config.yaml
encoder_stem: "single"
encoder_widths: [160, 320, 640]
decoder_norm: "rmsnorm"
decoder_activation: "swiglu"
optimizer: "nadamw"
lr_schedule: "wsd_sqrt"
warmup_steps: 2120
weight_decay: 0.1
Rows from block 3 of the image encoder of a small image captioner, named by matrix and row number. Rows with one number belong to one channel. Each number is 128 + 32 x the weight over its row's rms, rounded and kept within 0 to 255. All counts start at 0. Numbers have three digits each. After the name is the row's rms in percent of the matrix's.
Before each channel's rows are labels from the 100 images, of 14976, where the channel reaches its highest value: "peak at" is the part of the image that holds the peak. Only what is clearly more common there than usual is listed. The data: photos of plants and fungi (iNaturalist). In brackets: how many of the 100, against the usual share in percent.
# p10: first pointwise conv (encoder.blocks.3.p1.0.weight, 160x160x1x1), inputs 80-159
# p20: second pointwise conv (encoder.blocks.3.p2.0.weight, 160x160x1x1, transposed), outputs 80-159

peak at: top right (35 vs 11.1)
p10.131 094:123146166136172147097149182129087137131113147186181116111123117161190108178106126160164134128114129159148151094088150138099109116121133134079152103128088145145133128079103102174072165117088075137141121176081126077135130126100127190086114111
p20.131 092:134142128143137087143137111127103122185156112103116200167115094120121118116106162134130170101078178171116074106181164091162074142114160150171176159124096153124151144174147089084084097099112078065104131135138167102155146161095158152137121104

peak at: bottom centre (31 vs 11.1); bottom left (30 vs 11.1)
p10.124 081:118180108102126112168035109084126171114155122141180147103108180141104122132115102111077136156128106139116128090163089138051095119120144171018168061143142161161135154136097098153173144136134106129124095083139132132107104149143117110096054117
p20.124 088:119106150097118167133111134096205103119162136150134130168169158140139132124126091094119153105104161165114089157180142138044123162103166142106131163130131132104144141110176200177128171151165141131127074177182096131131128104087132050097147147

peak at: bottom left (57 vs 11.1)
p10.84 086:152182138178132131113106129082092092155098109124097082091149080103165131200154103157152123114046088116133126116116093122064102088162149071118115075151119071116116168090093116144110167076123123109106129099109121114133127091049072094149157116
p20.84 079:147127079150067157139127154134173098096159134063102083111187158187185130095124100156151170118086101166221162123099158170126167102115142092167084121157112123076119128106095157095111100106132146102116124128149147140110128145125134071112164126

peak at: top right (45 vs 11.1)
p10.71 098:123102101123181107124117153119079104123073117143199169128163133135171091100088140167054103108153154167153128098127177114113133130099170146184095100103153174114098194142101096141120149140146073120088154139119138154119166169119179101180113139
p20.71 099:142127135102141153139117125114146127122099104114117147076128090145169119131179132135123102142134126068180120174055067163135142093130122136075096108114168149159084115145159155111109123080104086098097174175131103066112136173148089116105138107

peak at: bottom right (53 vs 11.1)
p10.158 083:145148082093101122154075087080097092111108113125124073103143167124164096120151132072106100115127136112130098100134159124077141137136112113165083123156166130093176128144113067038129130111134097065153133082165147133102045150164187147141106123
p20.158 092:149140166107166164138082117075099135159084160199179161114081056120117159117151146114119148126141109046136106110128075069099147113156076119149106151169125125103107082190102049147101109102089124145153137167129055128099127121134104179101102140

peak at: bottom left (91 vs 11.1)
p10.54 103:147197175141154120105048144093131122134109180130192126101078075151119147191115117111058111092108069090064140123060096129100118043121110143089126120150121111088181114144078120134120118152151114153135153140102152105130110144085105147108115142
p20.54 092:098168053099181098123133091134146135156101068116154077128144164143144126138126132099197160093138132164128094174071155143111158123120089181151168157157075148126082167125129099109094112100149101179101072209098134156140085105140152097097089104

peak at: centre (44 vs 11.1)
p10.60 108:130139117130151115186114199088135133107140134147117146111148138088146174124171131188148077124149165101131081117177117133171102126104138164142148169070130115164143122058171201079103152121146055103130121111160138114103161112159134110147149074
p20.60 112:199122139168064107134028122053128119129182141147121085090099096137083133139127125097124110072171098148143124138157060084127077148169098107087139126129171165136113102120190120133060151097096100150097125180068056089097076099125115114136075109

peak at: bottom left (92 vs 11.1)
p10.116 099:161124170122142142081105079083121141111124111116200123114104150144120076160079134099084129096111094154132122077057100134137112089126149123079079066157153110141106109151061132076111166142068120170100075099079078091131064073071094117076071114
p20.116 080:140181156126141147179116129179125170099174128135116102117128191117101104160121075140130139138104122126098159075111154128106162183126164110099091191079102153067150070125129175140158112088081117149109142127082122113130053160104124152154130153

peak at: top right (36 vs 11.1); top left (30 vs 11.1)
p10.117 096:144108159150121156119052108167129109113137122136194148112076098109099083170150113112121143128069088170122118071157118083072086120136107106084091071108011092091099117157153112163100157127136111129110109124118088097136086074114116051090095124
p20.117 092:183094118105124118054091125133068120087141137110175085176109193160109135153128122176118140132157095130118148100061146080090183109077142180160145120115117139150095112149167153125117112161148170117167123115158164109113072142126133099128147134

peak at: bottom left (29 vs 11.1)
p10.154 092:148098184118078162088089098115135108141104126139146107132112169120088097110136149161110107111165194096184151169087148147095058108139090103121092139109095113116165107139135075117088159109056087098115054110078118131075101136109135130120131078
p20.154 095:062120049118140110133085170118109161138095153169134127087105125182082117175166075108137135122165146161108098106121118128114163167141138188118125112163115135107152075098149097134125143112122091119120106132169136130179121158139127107108162119

peak at: centre (40 vs 11.1)
p10.37 102:162131134108136154119171143166138164089181128098158160147109115140110149225161131146114176155090093120081132130134169113170174168160141160156155150170177157089139156106101125172165126090112192090195162122173170184135154134134121106136161119
p20.37 110:167102126104141119186138117145098132136117121201208169121116115153148136131140118139140137120160127148132102107150121139118153143154098120088162116149128123145107168156168136178044123141104079174149107146118108123101216056176079128125151115

peak at: top left (29 vs 11.1)
p10.123 110:196161092094108079153125143074124148122107116105207116155084058127091195218138130178074107111141058128133088154099134136173187091124082132137149145150155066143116043140087141133125121125101127160130159116177157104141080132110114104165148169
p20.123 130:121165174153177129160201191165234126162121149072143120140176119165148141153165040167154122201136141119136152150139169147164130156105157116126121118100140113153152151119095133180165117141155107065148189142179144185132203139153134164132150156

peak at: bottom left (99 vs 11.1)
p10.12 092:167084126107145150088079123145117122113081168125159111061126148071102126109132107152108128118100077079127143045103134098073098107155144105063144099142119113171117136165075113096130113106118128161130129112135104146122135071076089086148163180
p20.12 086:109172127098064146143088123180148146181140130105108152134103149168189083154056133084131126147157148126177119116117123120068150159121134123133122172072127123121098122147112176156108050090098147148145133056134053134058110123164154117164113161

peak at: bottom left (44 vs 11.1); top right (29 vs 11.1)
p10.109 082:142141167127124116096143140166094135112045113131194075133119118140101058107109146087090086157114071152130153117142109172167053157124112091137121066084062062127133097087103107114103137144128137148107102127118109108157135055039096089095080108
p20.109 090:140138142129143142106145172131044094017108167103142133132098168112112142164173158141152137123143109136124120138158046125092134164135108064142151113172129159107187134139071159107094113124120082165160165147116137074111086124142127138093177093

peak at: bottom right (56 vs 11.1)
p10.45 097:192145123129133147112078135128133120114120119082130138076151131084120112173113144128122144142133124176148154099135064162119092125145128112115155142101082145089143107177116137112130143088067177163092073162177095137197060146084138084107154119
p20.45 094:145094103129129120119178118159139140150118133111109146136128145099095157057140157149120140092114113144164116098164189103144070108159172114153136149189129155097097140110156137116118102149095101179162099157075129191136167145135130089104132111

peak at: bottom left (80 vs 11.1)
p10.55 096:134128154162162082164134143136168110133068110075156094119135067095113095136069093117115137108146144190124052156134115170130059139149134110098085129131112084138128167125149091163151158138053117139144152168138157152128076109092130100115118188
p20.55 081:119103169141139078135160066150114145135146107127144184045073134116152123110121133135116198034148129151143087098138161179166147142059148107072172180137147166164088128171205138130163115153146085166118094113108133134100140134087138117109089129

peak at: bottom right (37 vs 11.1); top right (32 vs 11.1)
p10.40 098:139100159113164125127170126115093117117086124089124104091172065127098107164109118142124091141157049136052101127091130093104111115103151088103100112131120086136127091101095101189134088149110122159115132077093073117134042111107159086110110121
p20.40 095:187120093108124105118136163127141140055145108153061110160077100171177092155117110118147149124139106091094144058127150084123146092123108151132123128142093187092158089128148151154114130133060141132124095157091157119160128146137120137111151082

peak at: top left (82 vs 11.1)
p10.47 084:123140116171111092082109113131126138062165121109186105142144121060128118146089108107143089093186114186055094122107162154086140096160142163123083127121110075112114115154132133152113131132056104177102158144098095153102077053117056090155165135
p20.47 098:149106111147152144169200163103073089130114091156119154088156108121173187093108066112084177143152079123083124138132101136119142140112092174117143159106097112131074096127161059132147097116141097135124109105071106134094164115172117133135106118

peak at: bottom right (65 vs 11.1)
p10.42 110:206102115094133106111083122113149122112092092140164112125115066189161149237131102125090116115142083142103078129117114122160146071138091166118137089124107155190092116108119142148174124119108064141120150092127096131157063169073111095051106122
p20.42 098:104103126123134131115101108136158095139142138173100155082131115128027120106066138102145100071132130156101098076074089103100092107125103130152128102114143079110101107164111063164107139156152121187166085149112135116150103126112142127095142145

peak at: centre (29 vs 11.1)
p10.3 099:228081162163122090087079116103137119101154149167201108145161106153127156127158130100099122118160142140086162116113136177088119112091147078127104163141087111172149076074142141137143112137107126110085079137141141138143175112160090126114130119
p20.3 097:092154190112117208117071153134155153114101128155105096135163099178131150101062121133144164149118141132176188156142117114120136144144144088148126127126126118141150138145108186115209153119128122120133149095140122138124073144195138152108168130

peak at: top left (40 vs 11.1)
p10.39 093:123128165135100100120134138086102177137130172156145127074107135141087105129103117136147116116136095187144120111116090145050074095152124158075069114147076131138092155122120125100121133209105135135110166127056108115145097083075126104104109119
p20.39 100:083174160163121121132224146146130131164117144114144104123127107165115094121155117168139201162096098119188132131142168163110142093109142129125110096143100114110130164090088146139120113185146143156091144117212089169080092099095131173137108176

peak at: centre (41 vs 11.1)
p10.74 096:132147143104138151135172145120135120148107105182125154098104098147165135175112100153170178068105154105146092139117163077160161102178183106140174138132126110155135136100092131138139144159158149099155089096160153141121152204184133138134085162
p20.74 111:123128079160144157080052111098098141152153170179072137121121187099176118071100104164122115090139123138084100108178119076107145117156055127114135102119122183085127124147175129164107124118139155173152068158120119086146064127174073107146089152

peak at: centre (32 vs 11.1)
p10.66 102:056099120099110095128131109153084085145086093150057155114137089103172103075133144123137137088151101068167194085160118159165083125126136111175100117102132148151132140058135139108170139109107062121076121108173154117057169144190099104120148144
p20.66 105:134162128124120119136009100095133102123113134142115068132104082116074169107091125115112084139135122125089100152110145097127130098115102114142084142155142096133075127174131109115082140090091109151150110130077142102048062137113137130095108090

peak at: top right (32 vs 11.1)
p10.120 088:161133150132109147086147129115131095146098157095157112122203088104130098180086118123107117160110113155114131131105106162071139069144170131130075103118122108101110110134090092105129122122052109165167130118109079133130056156084135071099137074
p20.120 107:121165117126158106111189088127089135129123171128092117097131138146101113124132098118148122117139119168148136123171095100094064151086092097132146171104152117081118165166098083179159091122120136107118152118137135111129046105137120089145104188

peak at: bottom left (36 vs 11.1); bottom right (30 vs 11.1)
p10.126 098:181124119094146138115105167100126118164090101100162153115111155121114112174081150111100167147133111143188086145145107144085087134142123108072147115117100130135092075137135184134060176211111078130154125114065127111181065068114108157097110152
p20.126 109:150101147090140121116144131125151124113118199082127127087101107172122059120103094130174148139162127140172105117122138151143145130131123074148137138134129115144139135124113085122128089087070095119137113144135129127133157106091155037210081152

peak at: top left (27 vs 11.1)
p10.59 095:198132139128095149057111110123104117135103104125176102105177126141131133166074116068128119149145035105165122115086136146094108090144130119127120169076131086165136156139135088119157192116144129129091098109062116085155050123089143090135135106
p20.59 100:133137110138101105165206127155149188104175124148089168099180138114168163101146144122107155144166116098106060110121137117088066164160152147124118129148142164122172143160150116190126156125143059174141076139135163184147174182184120212152098116

peak at: bottom left (68 vs 11.1)
p10.83 090:147116152142138131037114143100118120155123120136154112131128059114099103225052093137063119126111155128078105165106107095075075081154157146091186126120146117110064083131080171085085145100050145179131156139135099067095091127089095141092100147
p20.83 103:153156131090110163149102119157110077153152138093155147151112089138133057123101136161098140163117133108173083111101118109113161163134130192095094125152085179116103156145112134138156141151195152083157138116142105092156120220131101107152168152

peak at: top right (33 vs 11.1); bottom right (31 vs 11.1)
p10.106 109:175090180146133161097123067096107136134090132106150077091169066087152089177110116106101127099132106121164102145114066124112115093108133080054124100155122160143115070116133151091139188116117116146073123117133138148158101067117102057132123142
p20.106 079:158146143127111155168151110143096132117142136176156127173141100167114106135135160143118180158129126126072089110184099159167119092086173152098151113117154067138151083186080200115120103140059146121095151072207148166146112155120125166148128168