config.toml
dataset = "photos of plants and fungi (iNaturalist)"
horizontal_flip = true
vocab_size = 1482
encoder_kernel_size = 3
decoder_mlp_ratio = 2
decoder_parallel_block = false
decoder_connector = "linear"
decoder_tie_embeddings = false
optimizer = "nadamw"
max_steps = 10600
final_lr_fraction = 0.1
Rows from block 5 of the image encoder of a small image captioner, named by matrix and row number. Rows with one number belong to one channel. Each number is 500 + 25 x the weight over its row's rms, rounded and kept within 0 to 999. All counts start at 0. Numbers have three digits each.
Before each channel's rows are labels from the 100 images, of 14976, where the channel reaches its highest value: "patch colour" is the nearest of a few named colours to the mean colour under the peak. Only what is clearly more common there than usual is listed. The data: photos of plants and fungi (iNaturalist).
# p10: first pointwise conv (encoder.blocks.5.p1.0.weight, 160x160x1x1), inputs 0-159
# p20: second pointwise conv (encoder.blocks.5.p2.0.weight, 160x160x1x1, transposed), outputs 0-159

patch colour: pink
p10.153:536471522468495455477462505470483499467501507486497442481484515499503484509470553518513448498505533514545513507547513482499479495511526525517493461532529517518511499494506516509519493480466524452492496523550503496476546469485483465488463485521443475473460504482505546461551473480492507500444474517525503502526500492466429500508514520472490481484529496505491525479505521468535507534535550459494491479527504483511496521506485505528493500477462479482514493504540510492467485499496468
p20.153:510509470505470503467543520424506500490514487467512519521518483542481521509482503518490525456513521492453483510494485505497535487512537529529531495514490554517502498498525474535481467531490503483507485468473476531529476510494488444495458472521496523493518524479497513520534457515516546458475502501500498512521446530457468510501489512514463515516477494489526549452506489422473481525502473488522512523488493506535467482498492443513484512494485473479528511490530479521491531507545497

patch colour: brown
p10.129:517467504483473466503460511500493507525472486504550491493465516484533498482498538486460463452440523534512502506522534528506494495482518505514498490523532474504499514488423474470510498460492482511530440479538521538534433498467504494492529462508504475496490500530508512492502502491487481509501497453475497503511466487490460486506517531476494477467491519487510453495511472485512490516463491465418531528513445482531500498508477467495499460486520479459479497504498491488469485514483476
p20.129:533501550536453525550520506499567521501501536519505535495532503433485503479510459518467531523589500451518497510507498497489505471470482514525491532527507529483523524510469534469464484525511519506507512505508477500513503514546481522507462518496523524490480546494543461546508485500482488477519511525491526532562481494479517522479504466481502511498492500514495465517497487518520501501498503494488517520492460497498505488467517498515467470524500455542512515478504527498497521556538515

patch colour: pink
p10.101:490539518495502447513551496503457526535511500544488544466519478535484457473541493500486538521556484495492531485505493469484557465498499561488486507480468501494498457524515493507504471483475463518527568488481506495497528518510538505519502538503527500526513518519485468517509517479503507547513511522474516479528535497541540508517529511500457535501535513528531510480539504515532518500501517516461540485485525522488540508515504513504529517488520522528552472494477499499487501485507541
p20.101:494521496469495506473492499483517512531484509460455460526531462521511502463518531498502523515490497483497514528494492502538501468522503484498529452505457486491450469511484508533487522535514470477563490471555504497487513521514490473486525549518473505500482502470446516488515510494438492534542477481460483516515488516481519499483511456501492506487483530468480496503515490542480493494518495477524471493510484524437505444481514467510508504503412456518514453498498518474507484473501511

patch colour: grey
p10.109:507540471536460479502458493475473507533487469505455489508474510509485525487503521475514526504505522525502511503500499494502528496554476495481475472503516463539468502501459493492537479480490527499509460459525528466529450532475478502484529474534467492495516508492484491487484478506526468509490425530522534499505496508440457522473505461512532487538504522458499463482504482479504546499497517536563459498499534471512491517464486465499505498467507493520525498505520507466526466471542505
p20.109:508501553471525550493480512481533516521515512507498515517484538496446478484510467522502511557505489435529541499523502454557514441484482471517469514534506526509491477511464506459531507492550520519537510524509483472530508489513507502529486521473480507480543476491484540517505458465498484448505493496513516482482490453476492491492506488518465505475508509507481456506476514507516518501503515495488509489504511508478449499505468467494457502500490515554528455535496531475514519484556510

patch colour: green
p10.108:531515518487474511462476513505510485518514447479531483497501475497518498489519517506518469494467540514487487478502492502495497494515479485514516416506530467459535498546492552496462479533530509453517460478483526506509530471449497511509527494496523478513470514488513475477520483483473538506476459481503487514516483529434499521528504488486501496513518526519496479513462516524483514520496487480538477551516483534512560514472513476489523533426533457511492523534511510485522496457494484
p20.108:511487477469481523463466473499541511470506501483478492467555467474459488498511449531491528504500474502522498517528495453547501510513487470516437526491515516500457482534474495501491500483509458527498506525537484462452504519507472521520526535516470490488472466501514469505511515460496510493557523492469462521538496520516495547473512478467477478477489469482491487509493524516510526447478515467456528515510506486489524511492527447501488510506498532522510480562460537512482526505515499

patch colour: black
p10.28:478494544520481458498527460474487503499546494500509489518472473487520524505539533530453460493473495516527510468530535518496501548468536511521526495492500509477520517518469533512474502493455481500519540491515514529485507504545535498513474519490493534543514509475518478487540481513474496479504479552500529531480536452502452527467553524452513507515529499494499495501484497474453475482437535483504476476502463478487529471521472545498508475503497531497491527493531479484481508515455507
p20.28:498522510470511500507472524514460545534497494502489473529498528487518528512478523477512522477458512543481504523455456464476565458476505516487524475496482509508461471520504482496490487484493496497520496449477504536498492496490502484497494491483461441538510520553535533480523521546552483529481497509450531502473466546468519480483476492490513478491502523503474506517450536511522487496507492516523519484526537491474500530491443538528491465517496446493488512504501460537481475503518510

patch colour: yellow
p10.89:500474494437512498480476511509478502538494510525518471476451478476485503465469491519504531502463531531496498503494512500477457460482536468524507480478529485479487487457436505457457466496462510491549580517513489488496457502459459519502461504505514481497507503472479572469500465507477531500493481481515512490497479481476453491478509494532482493488485520496470509493497469498488526548495491479471502487510504511489470454481528481467480504529501497509514500485474516472448510484500454
p20.89:500483531539506507513487540504478499496503492540525524484523488496514499474491471495526490509486494520522524495478561490491470498507515517513513530501464531527551538528524458535498522530507545527552520528521502526464507495532493544526531490487507510503502498541542524489493521517518507515481517513513463548497527512490514486509480510490509475500487539509494462540529476519516518513452533488512476481496489516504536544525499493474495497468499499497525527531505511489546489628481492

patch colour: white; pink
p10.42:500524494506439505475475511504526472499456490517499474485510509499506518483493543521476472449503516483513502491489509502485482518508501524503464470478470485533468470543504498467480501493549472485506509492531524469495523502486495485541490483530516548519521510534497548477488505469510506502504499496518461498462522521521518548510491513515502479507504450499476515456480510520475452493477590530523485484432479523488527464485509505505490444482475509492514514463518572491484465522481523
p20.42:480524483536546524505476557493511541508494519477513504486469476544484505515510507516504515501553561430515506507524476479524498457495497506509489506573500518478503516517494487489527548447507464520487498466488495507484477468477508510532477541482500486496496504458463431530511497493473457536497475495503482509509537487494499512511508473475480553502487510476498511504502494462510508474466487500559458524532498507508478477480471467509516510495517545508501522460510537523473493496492535

patch colour: white; pink
p10.50:535512501496489534485497490513522530482550514517483447497521507498533505522464492498489422525489502506543501492478518559474450507490515549491498524464509509480498511554513473540527516483497494479507470473478467503465513516525487528533525535512447533498516540488518524503507559518498520484464485511504545452520510507471535492458470510473512492464500481495508516498526498508461509530480521500465497516512461495481484541491533522469497485502534500532461517474546512482467520501500508
p20.50:517498511510507467602500501482490496511516534508543520498474495537489523495481491454510505479470493462523505472477487517509501445494488473482533483498510500491482490497490482471480498508519481553464489489526530485488515470536546481526498488542477543528509519490512448524465482515497513507471485448469543533482488532499462545525506506515538485525530545467507498504518492485447485515466530485516513535507490494546485481493533499486514479528515491522494546487484483491485479486558509

patch colour: brown
p10.138:524497522517502486497437475486539500491468504474514459515480451503524464499502485535477468477514510497543479490503547497502504565497522527477489467473496482517510523505452515494475519453489506471522477485506495488485423516503486495488520473527484510486480537493490499554507445505488494512488471513510500500533468447473451466498517496465490505531481524482495486515502504487483460521469513514470480469465471489531476467479512503494493452455494492443471508463500487513520523493452508
p20.138:479475532509512477499518506516509488527483533478467517483466489539515532478483490491477511510553403496496505480486491510528476491521464520499490499501521508529493477521516529502508547499496513484541509483487523499479528482478513536531495501509532468454517496474532519553456486522477511489500510489493511528495510516516524488485492483518491514508519487466537451479526526552529459535521546540523519515576493475493480499498486463476526459497504492456494489506517571532506506499473506

patch colour: black
p10.31:471511495479485463465535503543499477548502547492497493491502469475503554462528495438538471507486506499481541503481508504499451514516481478502503499493483472477486457461468472484510503515461489554462473529494488544518496518492509501501466483503507534516513524468503514491491585517507501478519514513536497504537512549499459481527511531467448506482512501475501530504493505480551496457502456505500494499521532513499511516543483512534512542483512522536455523505468505517469505504507491
p20.31:532486479517520564520486479518492489508456501539504517525477495479564495495497534511525515503556503529485500462513545489528488529496474539528520517506478521486490493474454447536511469440453470508501497468489532524506507488482486516465469493468480456469493465483482495493528519443503498464492486504493455465491510510481512492513459495500504480470515546481504522515531470482488537528514510514548508499503467483517509497496485507509485451510569489468469483487508487503524485502494539