python train.py --dataset="photos of plants and fungi (iNaturalist)" --tokenizer="word" --vocab_size=1482 --encoder_kernel_size=3 --decoder_norm_position="pre" --decoder_mlp_ratio=2 --decoder_prefix_bidirectional=false --decoder_connector="linear" --lr=0.0012 --eps=1e-08 --batch_size=64
Rows from block 2 of the image encoder of a small image captioner, named by matrix and row number. Rows with one number belong to one channel. Each number is 128 + 24 x the weight over its row's rms, rounded and kept within 0 to 255. All counts start at 0. Numbers have three digits each. After the name is the row's rms in percent of the matrix's.
After each channel's rows are labels from the 100 images, of 14976, where the channel reaches its highest value: "patch colour" is the nearest of a few named colours to the mean colour under the peak. Only what is clearly more common there than usual is listed. The data: photos of plants and fungi (iNaturalist). In brackets: how many of the 100.
# p10: first pointwise conv (encoder.blocks.2.p1.0.weight, 80x80x1x1), inputs 0-79
# p20: second pointwise conv (encoder.blocks.2.p2.0.weight, 80x80x1x1, transposed), outputs 0-79

p10.65 086:141131162084071153128114124122113088152160084122200104163120137134089114114132145113121123127119142147125092121122134149110130083093113136094138127140144160113132099160136142101091153135109095158137116101103159138120130134083086135149126136
p20.65 086:128132104141109077116106117107165108141136118110099119102150105087163153157115163125111121096127105132166095152154110117119125157103131086107085170149131106127117123142130095114119132107109127107151119159103117133138163147109154114065083085
patch colour: purple (48); pink (37)

p10.56 115:169131175142133152139176162121152121132158129140169151123130138160103145161172179130155129139171106128146182164132131136151159149136122134154134137129127133166117135138168094130102157153144137170135153087112147160131139123174121119115112132
p20.56 080:110100072144122110125124114140109150187139127087112103130128166161155155109139154171148149087148116131129116134107153151144130124097129127141167136136119149103115122134170125136062171137104125151113133141118111098123138097156161100157089148
patch colour: white (45)

p10.43 113:129068147101142082142100179125095145098107118101200136112097135139116104122118122113133115140076127120101094102105095108160119109115157124152121134136145144136111093149131145140158141158126139183129131106134128110133132130091129126121081103
p20.43 121:148114127132134102084132166134110127105135114096105115064128128119121124110108101133116109111092130103099099121109085122121119148119105131109111116127101103112126093126115075123112121055119070106149112123121115096085114106094077114122114117
patch colour: purple (49); pink (37)

p10.73 103:096128143136112092136112121126141161123112117151199161156148129109132108105130154104164116127149141110155136134108166140118172145114162105181113146099170101138139146125115157105152134141112127151127147114149173168161161137151097142177119135
p20.73 110:127111115161162131140113153115153104108093112135132106155169145162122140128129164110134132117153129166125118114108119146110145167152162136166095169121108142141130133146114106117131171135113184114135116098113127089143123055137135109180176121
patch colour: white (35); pink (31)

p10.69 088:123151087134139146103134110175163177156141144108140121093127128128100120124144121145144114096139145163119112096105145164074160098109128121095133151132146145167107144080131139122129153163112159121143129207141149129151142160137114108141105132
p20.69 085:152145141134167117108139076167150122136166079103163127122122085145140133119102121118143102131117137157097117171104143154142139141157110116101125114150147133160186117130134157097115105134104146134148143144132084139094149193154151137118103115
patch colour: white (50)

p10.79 114:125102101090136084121106157088117154130083131095210096131136152104114112150141128090164095106097110135122106118136106115137107118136140102120104146132106111156155143104106122132149157130119157181160104125104126095126108099139125148138120099
p20.79 124:142118095157118102127139135111069145095117122114126142076093116118113102134101086078138113123131114100101118114135147101090117107082134140082132122128128090119131080122132121086099088090123090128121131122147119135109102134106107105137081152
patch colour: purple (46); pink (37)

p10.54 130:137163147147161125139195168154146176129159147095191132152139144146124124141177148115165130137178123129168174169149126151142144136136114130138127133147160123139127136129159150142127161127155120162132153101141141115156130161137128137155134110
p20.54 099:105140138149150083097118137106149142162137129143134148119102093128101122099154171167116107147124117143117120123159103130147132171145112123124108109124144086140102126102112122132106156143069133121116126112149121090116179048117123108100158090
patch colour: white (52)

p10.66 106:137094154122072101148084171113144106110131117126178083127149144158099102153138112113136149095097138138144121142169124137148092142159127096109107152116137150127110146127128146099107159142122116204142129093116088123117093140117148124142118126
p20.66 100:149135119155136119114121146112176081120070103150127150114140131098131132094146151142104103134135113127169119080126097132124096117125150132158123157112103149135066158085106090111090140166110125129135146084137129092169137130097115149131124109
patch colour: purple (59)

p10.40 109:156107101064114084128162152124166171139118160118165122135144163130114107137096128115117157094149131144106151138123112141132172127132162112104164171148148107164119124101095129098148130134128124117110162095132148152134169170121111145150120093
p20.40 089:119135152140117087125123110118167144122147127112131131169165160096123138176116152128102121116146114125161184073137106117141145138147122148129134173091151183087144170109108113148121127132165132096140145134125088107141098112119117141171157104
patch colour: white (36); pink (34)

p10.22 100:131150108125087138153133148169120107113121135123140120108151127167116138127165162085073116134142151140144110170176146154173097114101130117128119141091155142154151158143101093145131164143112138189119119121141092147127135113114109125176104149
p20.22 101:124152105172110142094100163126138094131124099147131133145126165107165122084174147099111121123109130169162172085135088132148145167135123119154139159122121145161112160100100120146114165137146180134111153099137139101125156105113125098126110124
patch colour: purple (33); black (29)

p10.52 114:118137152134145119128124131133143157150151137141148142146134171170104148155155172115167158125167131147154158170157157165150164138142145148099143139110126152157154162108155127110151193142126148175144165126139127101137109154127161144124145151
p20.52 107:096132102191138112078114135111134109095139140142133141126103099128124119105150132100122127082074081163160145109119092100121114143144069133128109145086080129167102165133087130126134133122109145127124139129114130136166135139139137148098109112
patch colour: white (42); cyan (26)

p10.36 092:096130137133102116150167158149137084108118102131190108111154134116147150128150161166141137115140095103115174096107120125101127114101119126157155110130184111135131150176133135123130128183154134156138131115125148142107113143165101118188108123
p20.36 084:129136122111127140153158136145145117171084112079100121158155147137160140165093154141132149101149141158115087115146146111103081149127119160133101138121102105106127131158153117153154108101147149130150111123121164161098153174127098117182148151
patch colour: white (34); cyan (25)

p10.21 106:162100106124048123146120140066133168094123079147120128164153136141143104112169119145102130089123145132143136164132139146119108131106150121151117147177116161145136116120119155150132144124157129164121170102117095116108113123146123103102156122
p20.21 094:136168117189117146124111105118152122132134135128096120116154133107158108116151133091090129118114149184154154110100121138127145144131134120144077133129157156157092164113135099156116164102130150146106101141113147124154152097092064133161149143
patch colour: purple (43); black (26)

p10.59 101:131117118103116152122093170144145103108054126144180127130133118154121125149165110121171099152083131101134133157124153133082116130117157116117142146141122165141137086118143163171128166143150122155115130143108160091110110106120143102149115159
p20.59 097:125123110152147118134109082137126119110151115079129152126136145125133120073068117074129112134142132135096091130099139152097123135170108137163130146154122065083111090147124140137157124096146140152162124115118106136113115129074136146125109109
patch colour: purple (52)

p10.12 125:154127173117077114142126160139125134132152123137216166146137143097130146119135134149131107091135149117170103150118116137116109134107148130130149144138166139183126128142119141149138172144148120161114116089171182140104145123139118147113147101
p20.12 157:126140104113109113111148186128117076123113118109110110105096125089134127096116078107116137105084098123113116123084082112123112117101071149098106115093103111120091104114143099166117117095130120125096116117124116140114084124114131096097138112
patch colour: purple (43); pink (43)

p10.63 096:131111111114076083124159138118106101132140126132164118155083112148115098095135136116111154121105072114111123119107142082114149150108131169116101131098109156163115118126098183135133178110114130189131146119138120132149118125110106135111087106
p20.63 102:135112138166155101149101146155141123105121100157144155161123109146140117115140148138127111108117127116129130092139147126173094130201095115120112141103117131118115132103124109116058126162102137120117145116128060100142143104122076119135126078
patch colour: purple (57); pink (32)